Weights of a small image classifier.
Data: trained on capsule endoscopy frames (Kvasir-Capsule), 42238 training examples.
Rows from block 10, named by matrix and row number. Rows with one number belong to one attention dimension. Each number is 500 + 25 x the weight over its row's rms, rounded and kept within 0 to 999. All counts start at 0. Numbers have three digits each. After the name is the row's rms in percent of the matrix's.
# q: attention query (model.blocks.10.attn.q.weight, 192x192), inputs 0-191
# k: attention key (model.blocks.10.attn.k.weight, 192x192), inputs 0-191
q.62 094:487501497433473492464485507516473480510514546510504476474534554521540501552500552550491494509497515496450548492484522461504490505524519494515532479515499463483504510448498465514500513474517499545522524523528495459480510507478486527526547534501487550495498523510540484525507515468487480493470543477522504468485499452509468501512469518523497478505479476551507495464456501485466480477533499485539479511518468532477490508524525485494447463513534522493459490497499518469494448518506506461517507527513502508478504447475497503508468515487468522505477500546479496469479528484516500522
q.63 096:489492446463482484488533533473485477503430517478499514504474484517500519486515521483441498533506510513417488471547479500503505501486510531519551523471495463523539556498510507505525513508470515509495532485470491499483485498498536523507541496468498440529535487512434503517517501474486493527477520489476499541540462535510509484494501489527493510477488485465508517468502552486500525518501530560433494531490538495517487491521489491476514497499509499514526496473497493474509527526503525478463469552481508541508495518495521508518482477520490526458472512467513518508518471513503461499
q.64 108:505534514511490507503518491482460476497474517538476513503479512509520528516499485545495489548492480496522519486515496477506536490503483487471537532453514530467494515529507507434509536500509472475508564468455495508522505453501481504493458473497493512508499474520508536488492543484540492511493464510470512520509514506478455530497506526486466472502511526439543473484442519486465483502467471511530533501508537495508467486466481468515520491496498545551487507508495526511458485544469486531486541528531458478485497538501458469448510525498546507527490536482489510488467522519492515497
q.65 105:500466511540504542506481490552522528496517513498483513500502484538506505492495452493468492506483518468474513516493512501491522476468462461520479495487492534472463519483498499470513508488528529477505494463515507518529492492458474516513483470511539490542439478509505484518478524501522472481492493531544477484492476513460509457514546469489469468491465523483497479552522480476520492494487503452540479492510480497476485546470546487537474501507500472507534552512549484480572475539548495474465489493546543523517490527473550505480511496526496477494475495535504499522514486521470485536
q.66 093:496476476541493500475492468499536469453549497507559514514484515525507510458521472518508487463523480545485491509500527508536494492467491522514456507479511452540506519477532473519474522481512473516492485518486518498548460518518462455481476505480530532504524525528489488508445476501499528540519518521498482483467508425525479503482517503483482499526470515504518502483529492492528511505481509467477484524515502494484487489527469470539497502491468487466524501474474476493525482466499532490526517482525538532473551506508472500544528551443453481527488500484475484502538522478490538535
q.67 093:484500519506473509523487486519514533509533504487476459536475503521512505485511483518522522458516491564507549504546553480512486523476491521524484526534477485518466517484522493499486512489528541524483495475558522500536551518486495523466495492529490478481502531465483518498520487471507503512466471456468522480471516466504470507497523482493490466489504524503451517507520519478544514496502539453465526496476480502497478518535435537496502552497494557459465469494472514497528532459528462502497527491528503455533500506514538524508505517521514515522497505460488474523461492528498544482
q.68 105:469549477536516471488546501474496491527454527511497468541479532472507473554500508507507488501502490507489490503497546513509544530532487466475510516505464485502514425537559502476497482520514507490533498498505510504529541499510482553509539467483515526565492484499517485513487518547491515485530534430478463517501474502509485495485476539481515550508497512488509468535502521502501531494479436507497482503481508509552551532445499526513466472461445502486487461480487524514489507520504535508491470466505508485497465488504504499478487514490514521500496504515502471517506514479488463511
q.69 108:516496490451499506521449477533524486508492519480541499508475507484530454440496478497535469533508510499507486466499480528488504470513528511462456517494454579525470517471465518507478507493494485456467489485484504468507463540544497509493470503537486483516482567519472503476500502487491518507469516535516510493437496542475523501544497483557507523500504505463511514514539534509489512516511540478526475500489513487520523507465445520497515499526460483516503510500510472520513545494501531499492496461521481459449509477523522492517484501500506495511459503538475508521467447497487495495
q.70 113:518484470461524486508480526499526516506448516558495496515475534507493481510515523485494524471471483475465500460479472490527532542472542492508517486464535502544523565486503490511523488497490487445475502489517556480434497476512490475481502534524475459487469481505505499499454490515473493493480527507484538480504524504496474471544535456474487486541534502538497496488544470461507495483534513484511457531521520488484508469487490468488502509514485464480481491553456482525486451519501544490504501526512467479543478451536522476506508501495515517496472506472505494527488515514482474517
q.71 098:494525501539480514480506505542479471524522475499486534505496511461474509511452473476505506521506509497483473496517520493493533506529496511473472424505489485481483546470496473513458520536478505463487462494460521517523523530528508472492520504497536488495525523508534517525474528489572479526492471522515486500550466512546502546477487481492498512472531505504506439567463520523510473504519502478534501494552487481480495521471477511498461461463472514480531504508520507487487553489504536485498491484463489489511463478525517496527537507530543482478480514546461494485535474504502523492
q.72 104:459531526457481519538546529509503459481530495519514479488521507513517454514518524502533508451464478492491466489517499491492471473506537478522523432518519476515512504484468505478503503496470531493492518527489507500465505500513495506503510510524491471505507494459526468515497507525569491457485514505484503489529514493507511488493472530483529455537521533492528536514499458521480526513496436437456494493494505512503485547510460496491441486515497495473498522505491524495534510453494470512471514465462550529503526502522521500485468467480479508506502480539452499522472524478477563520
q.73 104:488541466484508489518511507508477477537504513519484488504532523449522493542504483515473451523496524519500521495491458470519517469495549492491511482473491463555540480475460501504472467480487507468492453477506566504525495508476482463551538495536541516497491517538505492510507522545504520509532464499509493528530442554498485480482499506496458491514530466515501489504516509520477508528530461490530527495507452519463528509504502508534474491524513543470472482490515527517502452504502470482528440508497489464526485472482495546470470515522498494492469473539491519470505501470497505532
q.74 097:479517476485500513526528510470457494488461498457490448463503464475473520483474512483529494492493468484489483498482514497502470551522482502494478501511516518482456498544540478508484485497498532498530503529533467481484506493511473504425474552512516473526532515511510494499504476518466477514557528520453489523511525468506489543463492516448504496487493458504488512512489514515500528445513502503518501508531475502494498516471538494516483522474500415467489503476497530559511510526523532491520490507515514510504489469523502544516509461494512503499516521499523527483543487483578503451
q.75 106:526514500494493497481483499482546467519471464498524494512450539534512490480517460445513519527504492501509512525518538509474504483526538502500463484518470508498460494505509506526479503503550524527488469503517516469513486473495514533524515507485490459542513511482452483474513486506491500425495503526502475500522521550475492519466458492511477502497534509501482476506510490513517489569517460465511517445506477530515535544520496517500505511501427460510488521462493526478510520510526475509531470474523515458511491492454464446487523507471502470493499499564505511514486499541507490452
q.76 112:507483473518470509505500507487462504521522511455484497515528562468492487492488467465504541511506490475533546517508488492449521509467516506535493499512578508501511454482528523507530513514489532508473499531524473541524455521486508472545488499510490500500518470528486535471499486544435466470483472483516513478514494521465536499520518503530541544522499483510519509482527476467554493470480485518498517513536480501496462488540529462499487525463480506529466506490489555471474489539545508481515527475492495473475474522485481473515449533499521513470527484470511515500523487492516477504
q.77 097:510456538480496480540491494507494481515513520505528525499455554471528478488506495519521502513506536517548506492479528515526464524513541502492496501514504488493464495445489512517517473522492477503495506518494513506490516517516447538487494461516507501517555464486508504527460461498495537538493499561492519517451535440528510472484500438463514513470500489469498506500479529463516496485467481510531484478444536531478443530477485543486521463490504535476528463490516488516518513503492506503479501490493459467449494505507477476500553531494483524483511492553545506499483479498478500516
q.78 099:515488460468490441453509476482502516538522465520535493494460509536495499516523501493487500473515504491514562486487510499502493491502518482460513509488535480489505464515501509481553472481473491513496496517521522527506550519456522513490517478502527491507479474515485508477542514525487445553524531534500500499512518537489544513511499501461526496540492484493504478480497466479495534459458487505497531517532507497468529481495517466483495458458479464540469523516523472523506485462541523565528550468504472486496489483540504475522482488515519549490493516472494467509525468450496517547
q.79 101:435528517531516497500437496520527515452525455487502498462490496501478530522489494474502512540559523489522500493469496488516506488537553509537518501512475503511461523508506515493453549545469502536489433490551493499529506485506513501473496465491498514472518502477514515486463505532504516487513499453474447479536495513514522537511500500525480516488497502461555526530492560523481502503460516455452525466482495493498513483524492495519493493479468480479512483487513502487479488520496485460538499528482507491491523476529525490496536492509501437498501482482535522493522521449479474487
q.80 093:474476489532536504497549531514496481438474494496525535506499493503505525514506539481499480479515524535465461505505475478468544491481481446521461480541511549550452525445522543518496513486471540483522479472473510519491529502532498496486504487479512498504481471524482486486479520538474525503474509480509480507497490544498482533466473534517497500465532494487461518488520531508529486453466495521486500506484521477521536474552530486517480529529497500497498490459548506478555553494505532475500444506518489498513522465480509503488466467519484495527470520507482500463495473486500478541
q.81 093:511504491511467520504462477497506503486533501523477512480499512468527500507513483538536509500487511497499523487494514524459504490483542518492480484506464488491481464499525480538466452508475487527445479468504545504512513478524499462464480477488493511471519482451461497472508477525480486494543490590478498516513474551477500509481485502518513481508493556493503503488536487477517503510458526454471448460484529510483488525512499533551505530522528518472510489460488488434513524520483513492541525518532537470468491514551520523524526523465516503487471482517466471511485508549516490507
q.82 093:455552528526487482512510487556501514491499483499479495460487502489497455490489504468543467559524506494539513472445501508543490488527506501522464492498555484520480510482513538556476518516522471465492520507522487504472484468470529477457532499495465518509528508519502520529475507507530519511528495536462485471500469528499511524503484522523476503521501469488548482504475480497528504539481479500553470474489502528510500514486518498477535500525492526525475530473470449536474516536453457484495518509460461526537522424517516471492513507509483500505512486478503499506504502488509549471
q.83 092:498486454447468480532482518468512510517536506459480486523470526444483480546522504485507514537484485491493460481490490527495513496497506501529478487504550498547501511527485482508447457508509535492471494506516505486537487495489516515498458442474500533499508501487532494479487471485514516483526498522544545529467550501495475518486492480481471515502492568497479477499510490504516479547523482479500519530482508520509521478550507501526502510534450517477528473528522461527490529500504531537514497465493522507511524517540496491518478511478508480503544539519492446445512444549516517492
q.84 104:498495478536514497517514523534530500490483537444530476515501502480516472495493483496506505505499558495450484509537506481498459461525468438507538471491552493524475498520529538484497471501481462474516569488505518494540491497468498471491510494451538497511502512527497498510464510497511471497482496516519500502523498485471506502524508529464480498518520508505536496500535532507522478514486467519552511495530455506471529490539545546496458491511444479478510521531513512533489503468484548504475521494481562466513516486464500476493520503509452500515491488509547514505515485520461441525
q.85 102:523462485502514518506475492521492449517544525562470482501467508540522501490502466495498488523500526476453479490459517482467524495488457487495460491461510478505513502480483462437505496460438465489494512488565514500501495458510535497544523500505470529501503520502493533526458488482497541476530507515538511526489499518502517526483495497490478501543458500510524471500538472514472526488490505483530540501513474486510430509498528493489513515497542478469471464491490509492504475502489493487515481484523527460508562555535503496503497507516455482473522472515536501483525455506500473472
q.86 087:500536497462498531482497528502431502463538529485491478556486495487504514526542466506495482490491510511462467525455487466484493531482460471498514488494503470534485511443484542474491509534476514448528528499519496512485498520500492532509483516461495497464466487524496475502489499539529478542485530445497518446498512486532477514512498502522506521473524501505493496521492479503492517485488470527513528505466472504468540496526476484514516458478467511491501502487541511457522498507509497515513553509484458496517453524507545505470452482514503515571499458502483496456460521479453515481
q.87 088:477489536494494517469463519499537467496486507513500496525469546503484518472489522487497545491509505480508447505533501509490544499484492489482496524524512516506477549489463492466466490511514474500488524486497505488537482503544489489456478535529487492465527502512500515530537469452502481488544510496509512477563498511503563527487529476472525506534509503525517506475485528443485501487514528539473482503520473538513534524508489506466543534492477461503499517467499487472498557513468469498523509474462507490491536487496427520517464447485502508529457500488502512547546470508462525498
q.88 099:509521466475520522486507481492449499531518471493450464523529484475498498496527504521520519499478480555502458495496501486512482526482474508497489511499462552506476483494495498470537478480496528469456508521550515524479490492511543470502429427545496527503513476482473492496541501523511510533532494505473527497466530487507511470474525460461500490479525511470469478527506470503496461502502518491519527475494529491469529476472521521501532488475472520551532526506474502475448474515502529514447475497512548478531505484469475486491513480515553512491483494518516521528511532492543514468
q.89 095:544468490466490501500519491503477480466485501532529484531495517476470506490556485531515501506434495490508468485539474510456500487511500479504522471465508478545485496475469457452484517523467514547470518549520488467504566513511465512513521505531551498482497519518513485480452442515462501538534495468519493481534490504519508481498523513511537481482472525514483496515519469509492486507502511537452464468514531520453502522532467467482485509487510489491496489521467514500461520488526521468481539532485497506529472506546468507532504492533495506520511533506529508507533453469529503477
q.90 082:472491527521496497530490502507466477527524512492542472496547467523507488546488548450484504491469514496516487501497490489514486533504484566489487526473531505509509492489520486535516511502507463500520476480501540508481465499481526489553472484494538518490495501535470493423475477487501521500499481471474470487467499485505518471500470517543495515495498455488499480493513535454446550460451465479472493446509539528497479510504488488487507503505526482523488535527498474535511533523509494523448526488506533454475543498510500477471500509514559513470532466491475495528535522486475473509
q.91 095:507495491490492480511457522490497501507472454551515478513520527460494485529517572501523477491459477559487486536507508474467493518489468505508482505528497543484513479492474479507497524491435554472515498506508515468517503530513440513522496503501470492486513501450524543483484496514468456468509531513500457503481532520534523474499537507516486499490544503471524462484507497486495460499510528514522516467507526528540544484496522499458553486496512507488511523513534479516508523492531499516493521527497483524511477492512479473500475574447527487484524522456488493510537468530476512470
q.92 084:507542552502469522549489480482496466493540480537465511490496501515512461524479518505521527463500445552525510511471524519503506489501562541493470470480488520483530490516487490473502473484489466548528508486484479512463466535542484476478498518496491521503499476446478487495499503525505522438515484493531502511506523493521431517498512484488471516486503486503513493499497446457531494535500493445574509534480496492513491514513512509510466482516487507495493479525526482500498506503533509506511453497497478491459511470539499522509539488456488473491507507549521534454530491547525488489
q.93 100:506521504523497519468569495520543487500507520505504469504485507533506505536498453526488500556546495491472554543524504499502485513482511475506511500480441475513489485497478545510496478424521470485499505481519506458507525488486520446521493494533473517489505485477457513531489519497513503508465517542493461500541509505497528467460518496534494486517532500477537487457512517473493465511463492463489513532486523512483430546486527534506523559511524501484486477493467478510481498513476478494524493501474499483526508523501558476479536502530536516536477535527512490491488525511512466500
q.94 090:512549549479546478502502540478485504507487538512514458509509504489492472531515496508529503500475481471520551468473527505499459491517530454514459458484541450445499473523474514544488501510510517462513459516529528514463544467475523522522479461523502495520479485465517515507502498522475513463507441480489493513508536543479475526436540499489507484487498530544530469465533465551479491520505468489500509500463542505521515485475474505488475525495480484544481486522501514508487471506515505454519484520491504528504482491471510481489523473502509539508502500490487470504470462522493470495
q.95 096:520520486450479494535507506466434535481501478546531494510520505522539493484482505530522509479489482518480477478497512518491545463554487486514517477469462487515549526516524521482553486511483504505537538492506493466498484531524503470498514493497475471512519541484527500436523499525489514570512487508523518463496468515496480537513502466503535468518487500533527485510511465497504503476509482456507512520532501534485508490492462525485535541464519502514546486510547520502481482520471523478506480485447515487457462506523476514499512532529498525519503500514485461553494484480481457454
q.96 093:553502505507537526497529501513481478505521448504523553462497464490516496510504463513478500495549504521470518533479513517540546518494462463526464510494518487530522524498472521524484482527443460487508493461570479522510530502523518521507490486515492530484485517513498505497479520514469506477521470477500523474539475525499505482546499499520436497481496533500445502462508481513467511542513497515497523491489445511476459496482562465464502519466472524526487471505485469488533508490483527532462524532512488500495504523500493488465512515453489483486505489528474456478469537525479490512
q.97 101:557527493498499515489478496502457517535485513525495538488473451546509545469501520493487522499528480491471529547493489510476497474514449496495491500562507507508537474487488497475530468518467493463528467514488511504484520453547532476475534463479545491514473552518508527484527513527508474513505480538533462473517496481513475496468510508505519500514491505510440484512447501534475512487466485475489471466513515504530485494511501460525477495510523478500469472435467538532493477506496469511517525521516503507505454492492514488475493533529489527474531481462526485548471468497473485477
k.62 098:511538498500525483481478509542509543493472495551501504492529481498483511480503473469491531524475525509531484504463498533480500489548486533497520499511516537524495461494507458497497529500523506499480477524516489472488498510494468508561530508536515516459490504509506454490505515543533521534495529452473484516553505498502482482517524487510503546496537538536500523461440514507509468470526530501501503461510508509529465516463478508490493498461485490482503523465460528467582514507470467504503501543438506490460472506467528525484497471501525467507531450482515517537495501479527490483
k.63 097:509510444472474488510560513470476521521528491500552534509483491489494501538485503469523493430533514456531448535490471498503489495454490481545511481537526511484486537508477448539524508516504566485501492519537471490484503515492492513484520521509541527548460513504514484476454469483525532526513497508519517530474470536557486489546518516498477506496467550514495492515503506496478505468512491510484514501516508491494492521484526510524470467503506461496463510516519512458463521464489486505474517524538477468460511538481521502516477496517461488502517517510529485457481498496516480538
k.64 105:506488518498477485518510461473487528515527438511510473483487504516506468467432475487512485483451519478549494491488533485482466476534492472536538482490465485531513452489496468506524495492467516505535504489530467538494497519494526513496522499510483519508459489511511467479492479514460495547491495498485488479526515545538536506508489527547474521535490520543507493521522528501517520516536502488524504496454509514503479504504478511480466482438542448495492492524444542451494541543508486501492467504495495509497533507457464480492520467507485511464522488494480488523502522512533434520
k.65 106:508487511463526476484519539517490461497550517510531488477487506491528505455495546441486518458499529455474507503512515472486486535494530528542483485509527470520527486513501548478451521547468437474483483502505518524519505500511529480542491508512446492531513505449541522551483524480553495510518475463512518493530467501513496506534479521510481535478514500485536496519460485471524504475511503493544482494535506475483458502494489497497509492531501523498483483536504517529501484468472527499460512455527513455479529507491495544509522489459485493484499485503460456541484483488482520507
k.66 091:463489517516487480458524503464478505479509540469524476499501503465530504537515514493485510560496466523519461525563485477524527468522525524500508462498513529466532556543513526507489520485524487487492471487534523508478512486538500540465496514510488467496463550513475487513473518505464507507501500440527505512460460494466485479483455491485490514500514491478457466536512495540512490510512445473497494465552503477510514454514477520487492525497494486516520538496553530478496527472480485504528536477476510484475494548492541492490479498513531474482496501460515516516504496440523513502
k.67 098:508470461493512515521476545511494513497458475473516514538545500540476522518510519501503541494483528526473493477481458440515526519453451519489484500534518505469511469489493508513494474533471486473496539460504524496455497562538520521526513514476529507494469484485484481450499513490469478489517501486518509487494501494480446467516454543523518467476495510476483470485521511492506497503505496516481483514474509547513456461468471537514545486529494521501498525538534490485501476498504525449504483539556542505497525470508476553480510494530493481501480508521474493537505539467516469496
k.68 103:488503486510503509531470488496504505478477453474434485492498533464465551469489489483529485488496542484497566512542512525532539551502526481477499504472515537478510529532501498529527527541475484572500485523494465459473458507484456498494534568517477523525494509548492478515452509476510514523473518534502488491495530485476498465491495512481513471526476520477473517484482531459552516492510535499500501538506484482481503491507555472541489509466503470494473496498491530519466516529481499514517482492496502476473483491473519482508478497527486489474469472479479522538523512529479496514
k.69 110:486456519541453511529497481493504521501491477495479492484479494446485501473455529518502495514460470489506503488526495528508530458499472502560525510491485478490486497480478557496439505538501486497473448495476517498483452494503496479490487487511490463452519534476499483442473521498497534504496494497479517519499503484523501501487475531560528550483483461509525515504485524520489476489483460482484507511493544477531527504541507482520512500530509491464536510490542510526538483464517462501515514487495454537537538474560516487495474494521532533491455533496492473506558517495475505502
k.70 113:485509509510510533495489513517472485502474534478442499484473503479484458527467544506474518467500478486507506512452502502512448516524496558500469475560447508515512534513518519514493491458498450474521527541514467478520496483476503503466486464503526532486490536480465546534511538472513507492534496473532503491514491512506483529488515518565496564522480481437518481526482495495477509510485463534485544510514510503506484504501484488507519500505486499511486489487499515513517461497546523455504523501469542483504457473503486467493524525491520466560520516507479484507563509535500491487
k.71 097:491504487493494531473512528504501515468494534462477522490470480532548519532506527539506513491452495508530502538522490515509557498484518452487514534507553445501497468519475536528527449492482494486514551498464505499505479516504513508523562524543485484486508513500520539434489511528448495530489489479504486509495461480448472510473478475493478570503472499459481503505505465523487512498533514521512528489487501490504506526487527523524462465523546479523495468481510516527488517477509471463472508506460500502531552499507486478477502516489503522496488530447530483514524526517472511507
k.72 110:512450459459524498551467463515468511501511560489482506449498510482482539477543510520465514480479490524514520478479474449461516499508536498465485483547497526524502501459483511425529509506506468480557466522499489439484488518465494493517521547514483505497488511477485516477525504515471512526529513522528469499474488553510494465504503495468489503514498464491477495481508517502480505487528469517552486511505534538510515475513514519537529488447497516543502517493504489479510482504524547492491512539515492512509506485505537443503494481504499521528506515484559509479506486495490474452
k.73 102:513506494505490506454508518506484532486488517517490503514517535489505451502483508501526499485482508528546482513501520488502454505575495520489486500492535483475536522489489443478509496457502454512490526454499517417486519487508509510531503522499492475487472484491521509468491524485460507488496504545465471491517464485509542526494465453471500504508513496511450475485434537441487496465490430499527547528513520530489561492479539514517469499502508516512496533497473480516494519522512476504464514484539454485518530495503503508497510506493517545482490496514471504511514460489452522520
k.74 106:535459501519523546495484513472534510448526508469487465458475482504489471490538455462527480485529491491534500508473490511471532507523499529493502541432497524509545505492500553511527488525534467547501502496486489552481511476523482494494508535547460510528496486512487494485507501506536538509523534446513510512494506493510501485505514507488498499528508489492513465471482482473534455540522480497456488484484453491536510513516493489495540512502489479524521518502523444513475471540438482500508536477462468477491501513479546473485491497524495514487498483478568502492460473523530501501
k.75 111:481524502526499494540443508537539561487539495560494539457541479478494491469463525486442482510481520522556499465533530481492505532482526510489508537493483453471501444509471474459508489492519535516489476519507493480508521490512471479485482483492484489500530509504522484522487531493492511524529491480519520524509490502482472495507535481489535492516516542509506548435501492522486534485486472515498507503520513474499501496495517469512477494502489456481525458508486509467485455463455531485516503532530519511514525451501517544501461525490485526493527513451515502512494533449539495492
k.76 111:471516559468470496503527479517539478507537499521489466518509501477497489497457523497475490475513530511476526471536493509533493535474483490479499461477483498503488454468509481513516496503524523535553501504510489463533562495497456446479465484544583457523557508463501504550472551487478495466482474508494503509534498463539510508518521514472486476475488500485501503481464465509532494521501511508556507513535454519487446494513509541510488487505513520498487499493505540508533476498503489476493502499526499497475504493489539514481523515475473490501498529549491539493485470536497485528
k.77 100:442503494517491486524488493470500495461478515492534485490492504519504523508509506510504505512535508477510488533505492506491533527468480483491475511512511513507499473521461517495517480540500520480457484525544454504511510521508522514497499531438544522464431484492480478478462515545528521477480475496573521445472503520523504503494536476510524481481514508524489516536492478476491481500508502495471485524530475465525506493468483502549470496487565551511512537545479518496495548470535484519513481523454491520515482504555540511479449516503529504490491473479534475495520503479446522508
k.78 103:460482466488537490508520482538495504470520495473478519494499493458479462508480456526462477525496500483499521479541473496507499491494464519499461488535457495497520505536543514532506489540556517519492493515496486536505482499520510504473506524508498520513539537520545552511485487501485505496490454513514526516482497520500479520499488466483489475461501503484497507516462517488481497531519512488512513490514498511512473541481504445514526484508520589494519446532500537465519532501474470479516494460510476486499435528512513482442524501504508458552472469539517536543464478523492528497
k.79 096:504484526469529507459493527471528493570464485523511525528505508535504471547498467501508517505495493497518509489527526535500489500488491479486522520463531535465484512482497466490526492528487499485481480533502504533435499508513519510472467512444524535489511473476521501513513554440504533506517489548513548507484478488467496483518506517498492489483491461489449531517515518518469529491523492543516487448488530529557489445472493461511495518573489457496510509487544502481472488495476464500519475457478497501547500503506487500522502459512484464494516486498495517481488512495534498462
k.80 096:501525450539458513531489514502498491462516487507466522537492497529543509514513525479485514521513460526506457487451490500497495507455470505534546482530487504492518439453511508522545474460473488492538532538487505507536521515462493485489488510504521473490500485468534522500501501517539499464480547499508475520486540494487468467493472497471494469476486535477504500497524493483499518470513512486516510480509521488475475537515452475487563493446526482508467485508476534479540508510476504501525537501567535542495488460470451527524487514500501509531512496475525486498482509469499543512
k.81 083:470486529479506511538524463457500465511482508498472495535511521510556525549521491496503531470481502489531502522512454523491467509535466511487535532506476535506483470478532473498575522453502479467506500439478467517467505500498492547514514506509504529514430477516512468512460520540512482476485472505522534516498515527510522440485493544530511488517518455487506504506487462495500515471530473498547471506491474501468521490547522513469480504487512509493459482493456529484491520505480508452501494458475524513505476503473520527493479497513527507495469481513475561483485486505494487509
k.82 090:474497450483526546513495482490492502469497482440514490471523505494500532499510495460469501524455518464516518482551458508538492529527499455466488482478519465513439499486526494543505518484503475488481521430493562508528488507550499483491515513470476485486545496537493509534519496545538486459506527495514493460488485495475529477466519507472544454507492506530488488509500484503501464507477534507506522511503505467482478526465515499479508528460537503482506491512526520536533537516524527521497533509492492519493473512508530522528497463475514511517527462468482467504504483515485509431
k.83 091:530447490506488533493520460513503436479502485540507526501532492542478515477469518513451486519472522547494538506490512493459501500514492523488525482517529521487488509522524493468526458529463497489517503453541493511520508493537482507492517521446527540534467507502480456515522541508534460484469554513493483509500483508503526496493521520525462494522515530490531474495497512503495518485512510497499470491484506522497433486521505460491454502477549488490526463506468500542521483494493530511457488458490510479521481492476506486485489463488434504526511459472439533500500530482509507463
k.84 098:527521488532457450488567502512478539504523534492482448484546482542545523514517535520489470497516500521521505468510509515504472503518497511511514497488502527493522473492490494495503473514553551510497492490532516507513543485482488448490498496530495462474501514492489511488542541503462451466509506522517473465519517536499540527478461472494463504502466531473521466482491513474490493504453495469467517449455501522465492515490467489550533535497529472479479494523520514499489491494526499482534537493498530466487526499541523449471557500482497506499463487493457476510486520494514508515
k.85 093:488500518522518517504507513515512487523495522516483509483531507486479533481511510510481453512521480484481514535474471573520454523519474510502481504564528468498491458502541536485458542513469506542470485442545471483501485506493531488502497492481462464491489475501484494461518506515488466498491575494476497466492507492496518493543563509486485502523522483500512468480516502483469485500516544509489431511518490519458514457485487521505502500459504468488470511509491475519511469468529493496487509517492508429513502451528511480495531506487531468515527493530533474474533522463490523481
k.86 081:470484459522486509494491527550449477466452478467501485516479487535529515529495503476530520454492479503498453519475527468521493515466496496545490491498505497526473524487514486492511515546482475530524496485507459525478506474492487504502496491523519514459568477501484502496484506500542540486485507509477493531505527457556522535480503494538496481511490549496465479490528431497481520445495468501473507489528512475479465548496511508534545493493516500484522535534498509503446477490550453482525523456539481510495494521538489492448490526504498499484485514482519453503486512488514499505
k.87 091:512490507459496532475494481488511460522513494523506507470492538502477513444522542515455476537446510512468529527520503550485510548487543522480473518547470506495492465496509507498515528466449508512492478495524484526501480479460493467531519519492449560523460521501495505487506466488492506502519491546506500491454512507560473474493530499518490486513513453512490475495499481490548529496496498515514435502480492512497463477491464451484465506502489545533477505503527497506479489474569478532513487461520488491498495507467488518479456479526485512510483528512508498500517547509484496541
k.88 088:515484473494482466487484523522499454503528536478517520495493551516524478495516517493481460494500517482505477545538474488485511513535471528463515498482492498477453510511475478530524488534504524445547533498510513491494467461513501515473473484471491502513527519515485462528468456502522522483479482512490492519489488533517452527530480522540483501458540510493471458529470542443515526499499483502520511502488498492437517541459517573479505557482516501504510519458495523503552483504502494467536484522501516479451541519532523484510477493472493524499516543493517514494476493490526494527
k.89 101:486482496526473508540490514545449495499491460513513506484492466484534518528507517512454527495507535533505521496477525519516521494503498561497488501478449485448465460534484520518482519504482478491502477467513489490539485499489466444494526492520471504497544465477532510513525491481521494531515489487492512553495524505511535456534513498475499510509525482476515482463494548466462532457488516472498494464524480554511511485464469450495498501495485482525527483520478474512517512540514456482536526509502494469540517491524525495504478543520490532501487477496488436481438506462520483479
k.90 088:519493485488524525493478508520483493519457545494507518506507488493544445483502486481514504527522488512489506452458471486513496514533466487528490485516493464520487484545541542519564487493509488498520483532505525549521518451496509515489505516491501488500532525520522469510478460478461456446465490521534440465485493525519514475537469487494483524495501514442481490553488517464542490495487542462503496480517498440524530489478505512517485515529522498468527487546522497541480523527537519526528516494495514486488478510474522524517508500467466503464480454468514481506509518467508540506
k.91 093:488508462523500480433478504473482532537512543509546544531462504507515500509461553486444519527518468483484533477539524502560512493469517509495509466512508503513511479522490496491512475501503457455494495521462472491459513519494479481501474571453488526503519492490522492512500488509510483500473489496492478493489530520504462506463549479500469505502561523543481539504520476478514512481528469478495532467536494427519514470544507489524518497476523496503476516497496519498525503515529473514511482475523454484495537499490512517500442485525496527484496495485449498505513487473506488535
k.92 087:479519492528532495490453497463500476475504520500507537538502520529494543522531495547472523543494476507490528536488489498509523509481481496487506510510530513456497526479492479512506511499488487550509501511522483477452530494531517527518514501444515482531459519536468476538530486527521488495508527464469531529555448515503460492482479511466503507507497493463533519528497511521471475477554464457534512540482532494482492472498474540532516509496481500521474504477467509481497513476496545491508509486485454456461490517442499527502517496505510494471537487515516538521499480490547564474
k.93 097:537508524499488498521525467498473514519491503494447487500457522495477516458509563482520450499503521478493477498507489494501490531520487520504483531499495516472449479491493487547462536505515478519508478439532439507497536520496551514490477516485475494515522487496529509494502504496416475474513509458527499511479509520449458506508473522509506491495486469512498524516538478545500451523511525519466487504509535524469533528512513533529513494444486537508449547538465493506499462509510534488485473513476509494497495474501465511487485493473510466511525480530528498482499483541454490471
k.94 091:464469465510477509524507522492480484534491494500549485538499497505501538508457484460520472524504512461504482480509522464521463489503459508464517509476545525514469515541524482512508460566525491492506489491499495500540501534480481476476496511506503486485533536503541461523525455516502542550530495488473464512516511487505499505482524533479515499480507485477482502487466498510505540538495545494505507473508458532520537486482546493524510529471519481459458536473504480513471515531493531501479508538488533500517495464509515494505528502480474560476510422556514541507471493489521484504
k.95 096:485473492497485451438483502548455496501536493458483492472488514496528507451516476476516523476505480493528535555550514524557507495471500540504544547478505513463492492491496511495518535517513476464498521527475513524533497476455475518461508509478504463510498488538508511515516517469504478510507484467490544518527494493490504491524494526499461535534545468527512508506488493498460540457548527504475487487521494510510500466465522538528517530550468502513535477491478531479467530514522466512485476513502528477463505504527520447471507497528479466488516531496467495484472497474515515494
k.96 097:463507506495565465484504498475510467478454519525487542510496490450510462478499494516506482487527524468487472483489483479503520542474531526524502497517512511524486501514483498502510482482502562482474457495499517516499484477499485480477523482506433525512489446476500464531493514556459457529495489474484524506517506458522508499481507504523508524531492469465519488502490485512476523498513506533472455512525509498530462504480503548499502514483508483536484497524477432494535527504499566434498515508516503483500509481500500550503540497503486538471484537428508530475531504519518522480
k.97 103:508499458459478480510533488497491493534513497494504517527480476486492489456535485502528511433512512518518462531486478491545502491493502491559516530515498491496504485474478573547489502493549502472460519534505525532510519507452461492492473508492462526495547505476507506531478532498549470494495499443475505464511494486488478514487447501487472499452541477519536489494506474512490470481511486500514492454519496525525523462493516538537519488520497452530467519517494492543512509446487518465534494490532492475476450546522506478520481489511466490472478484497490510474526501499484533518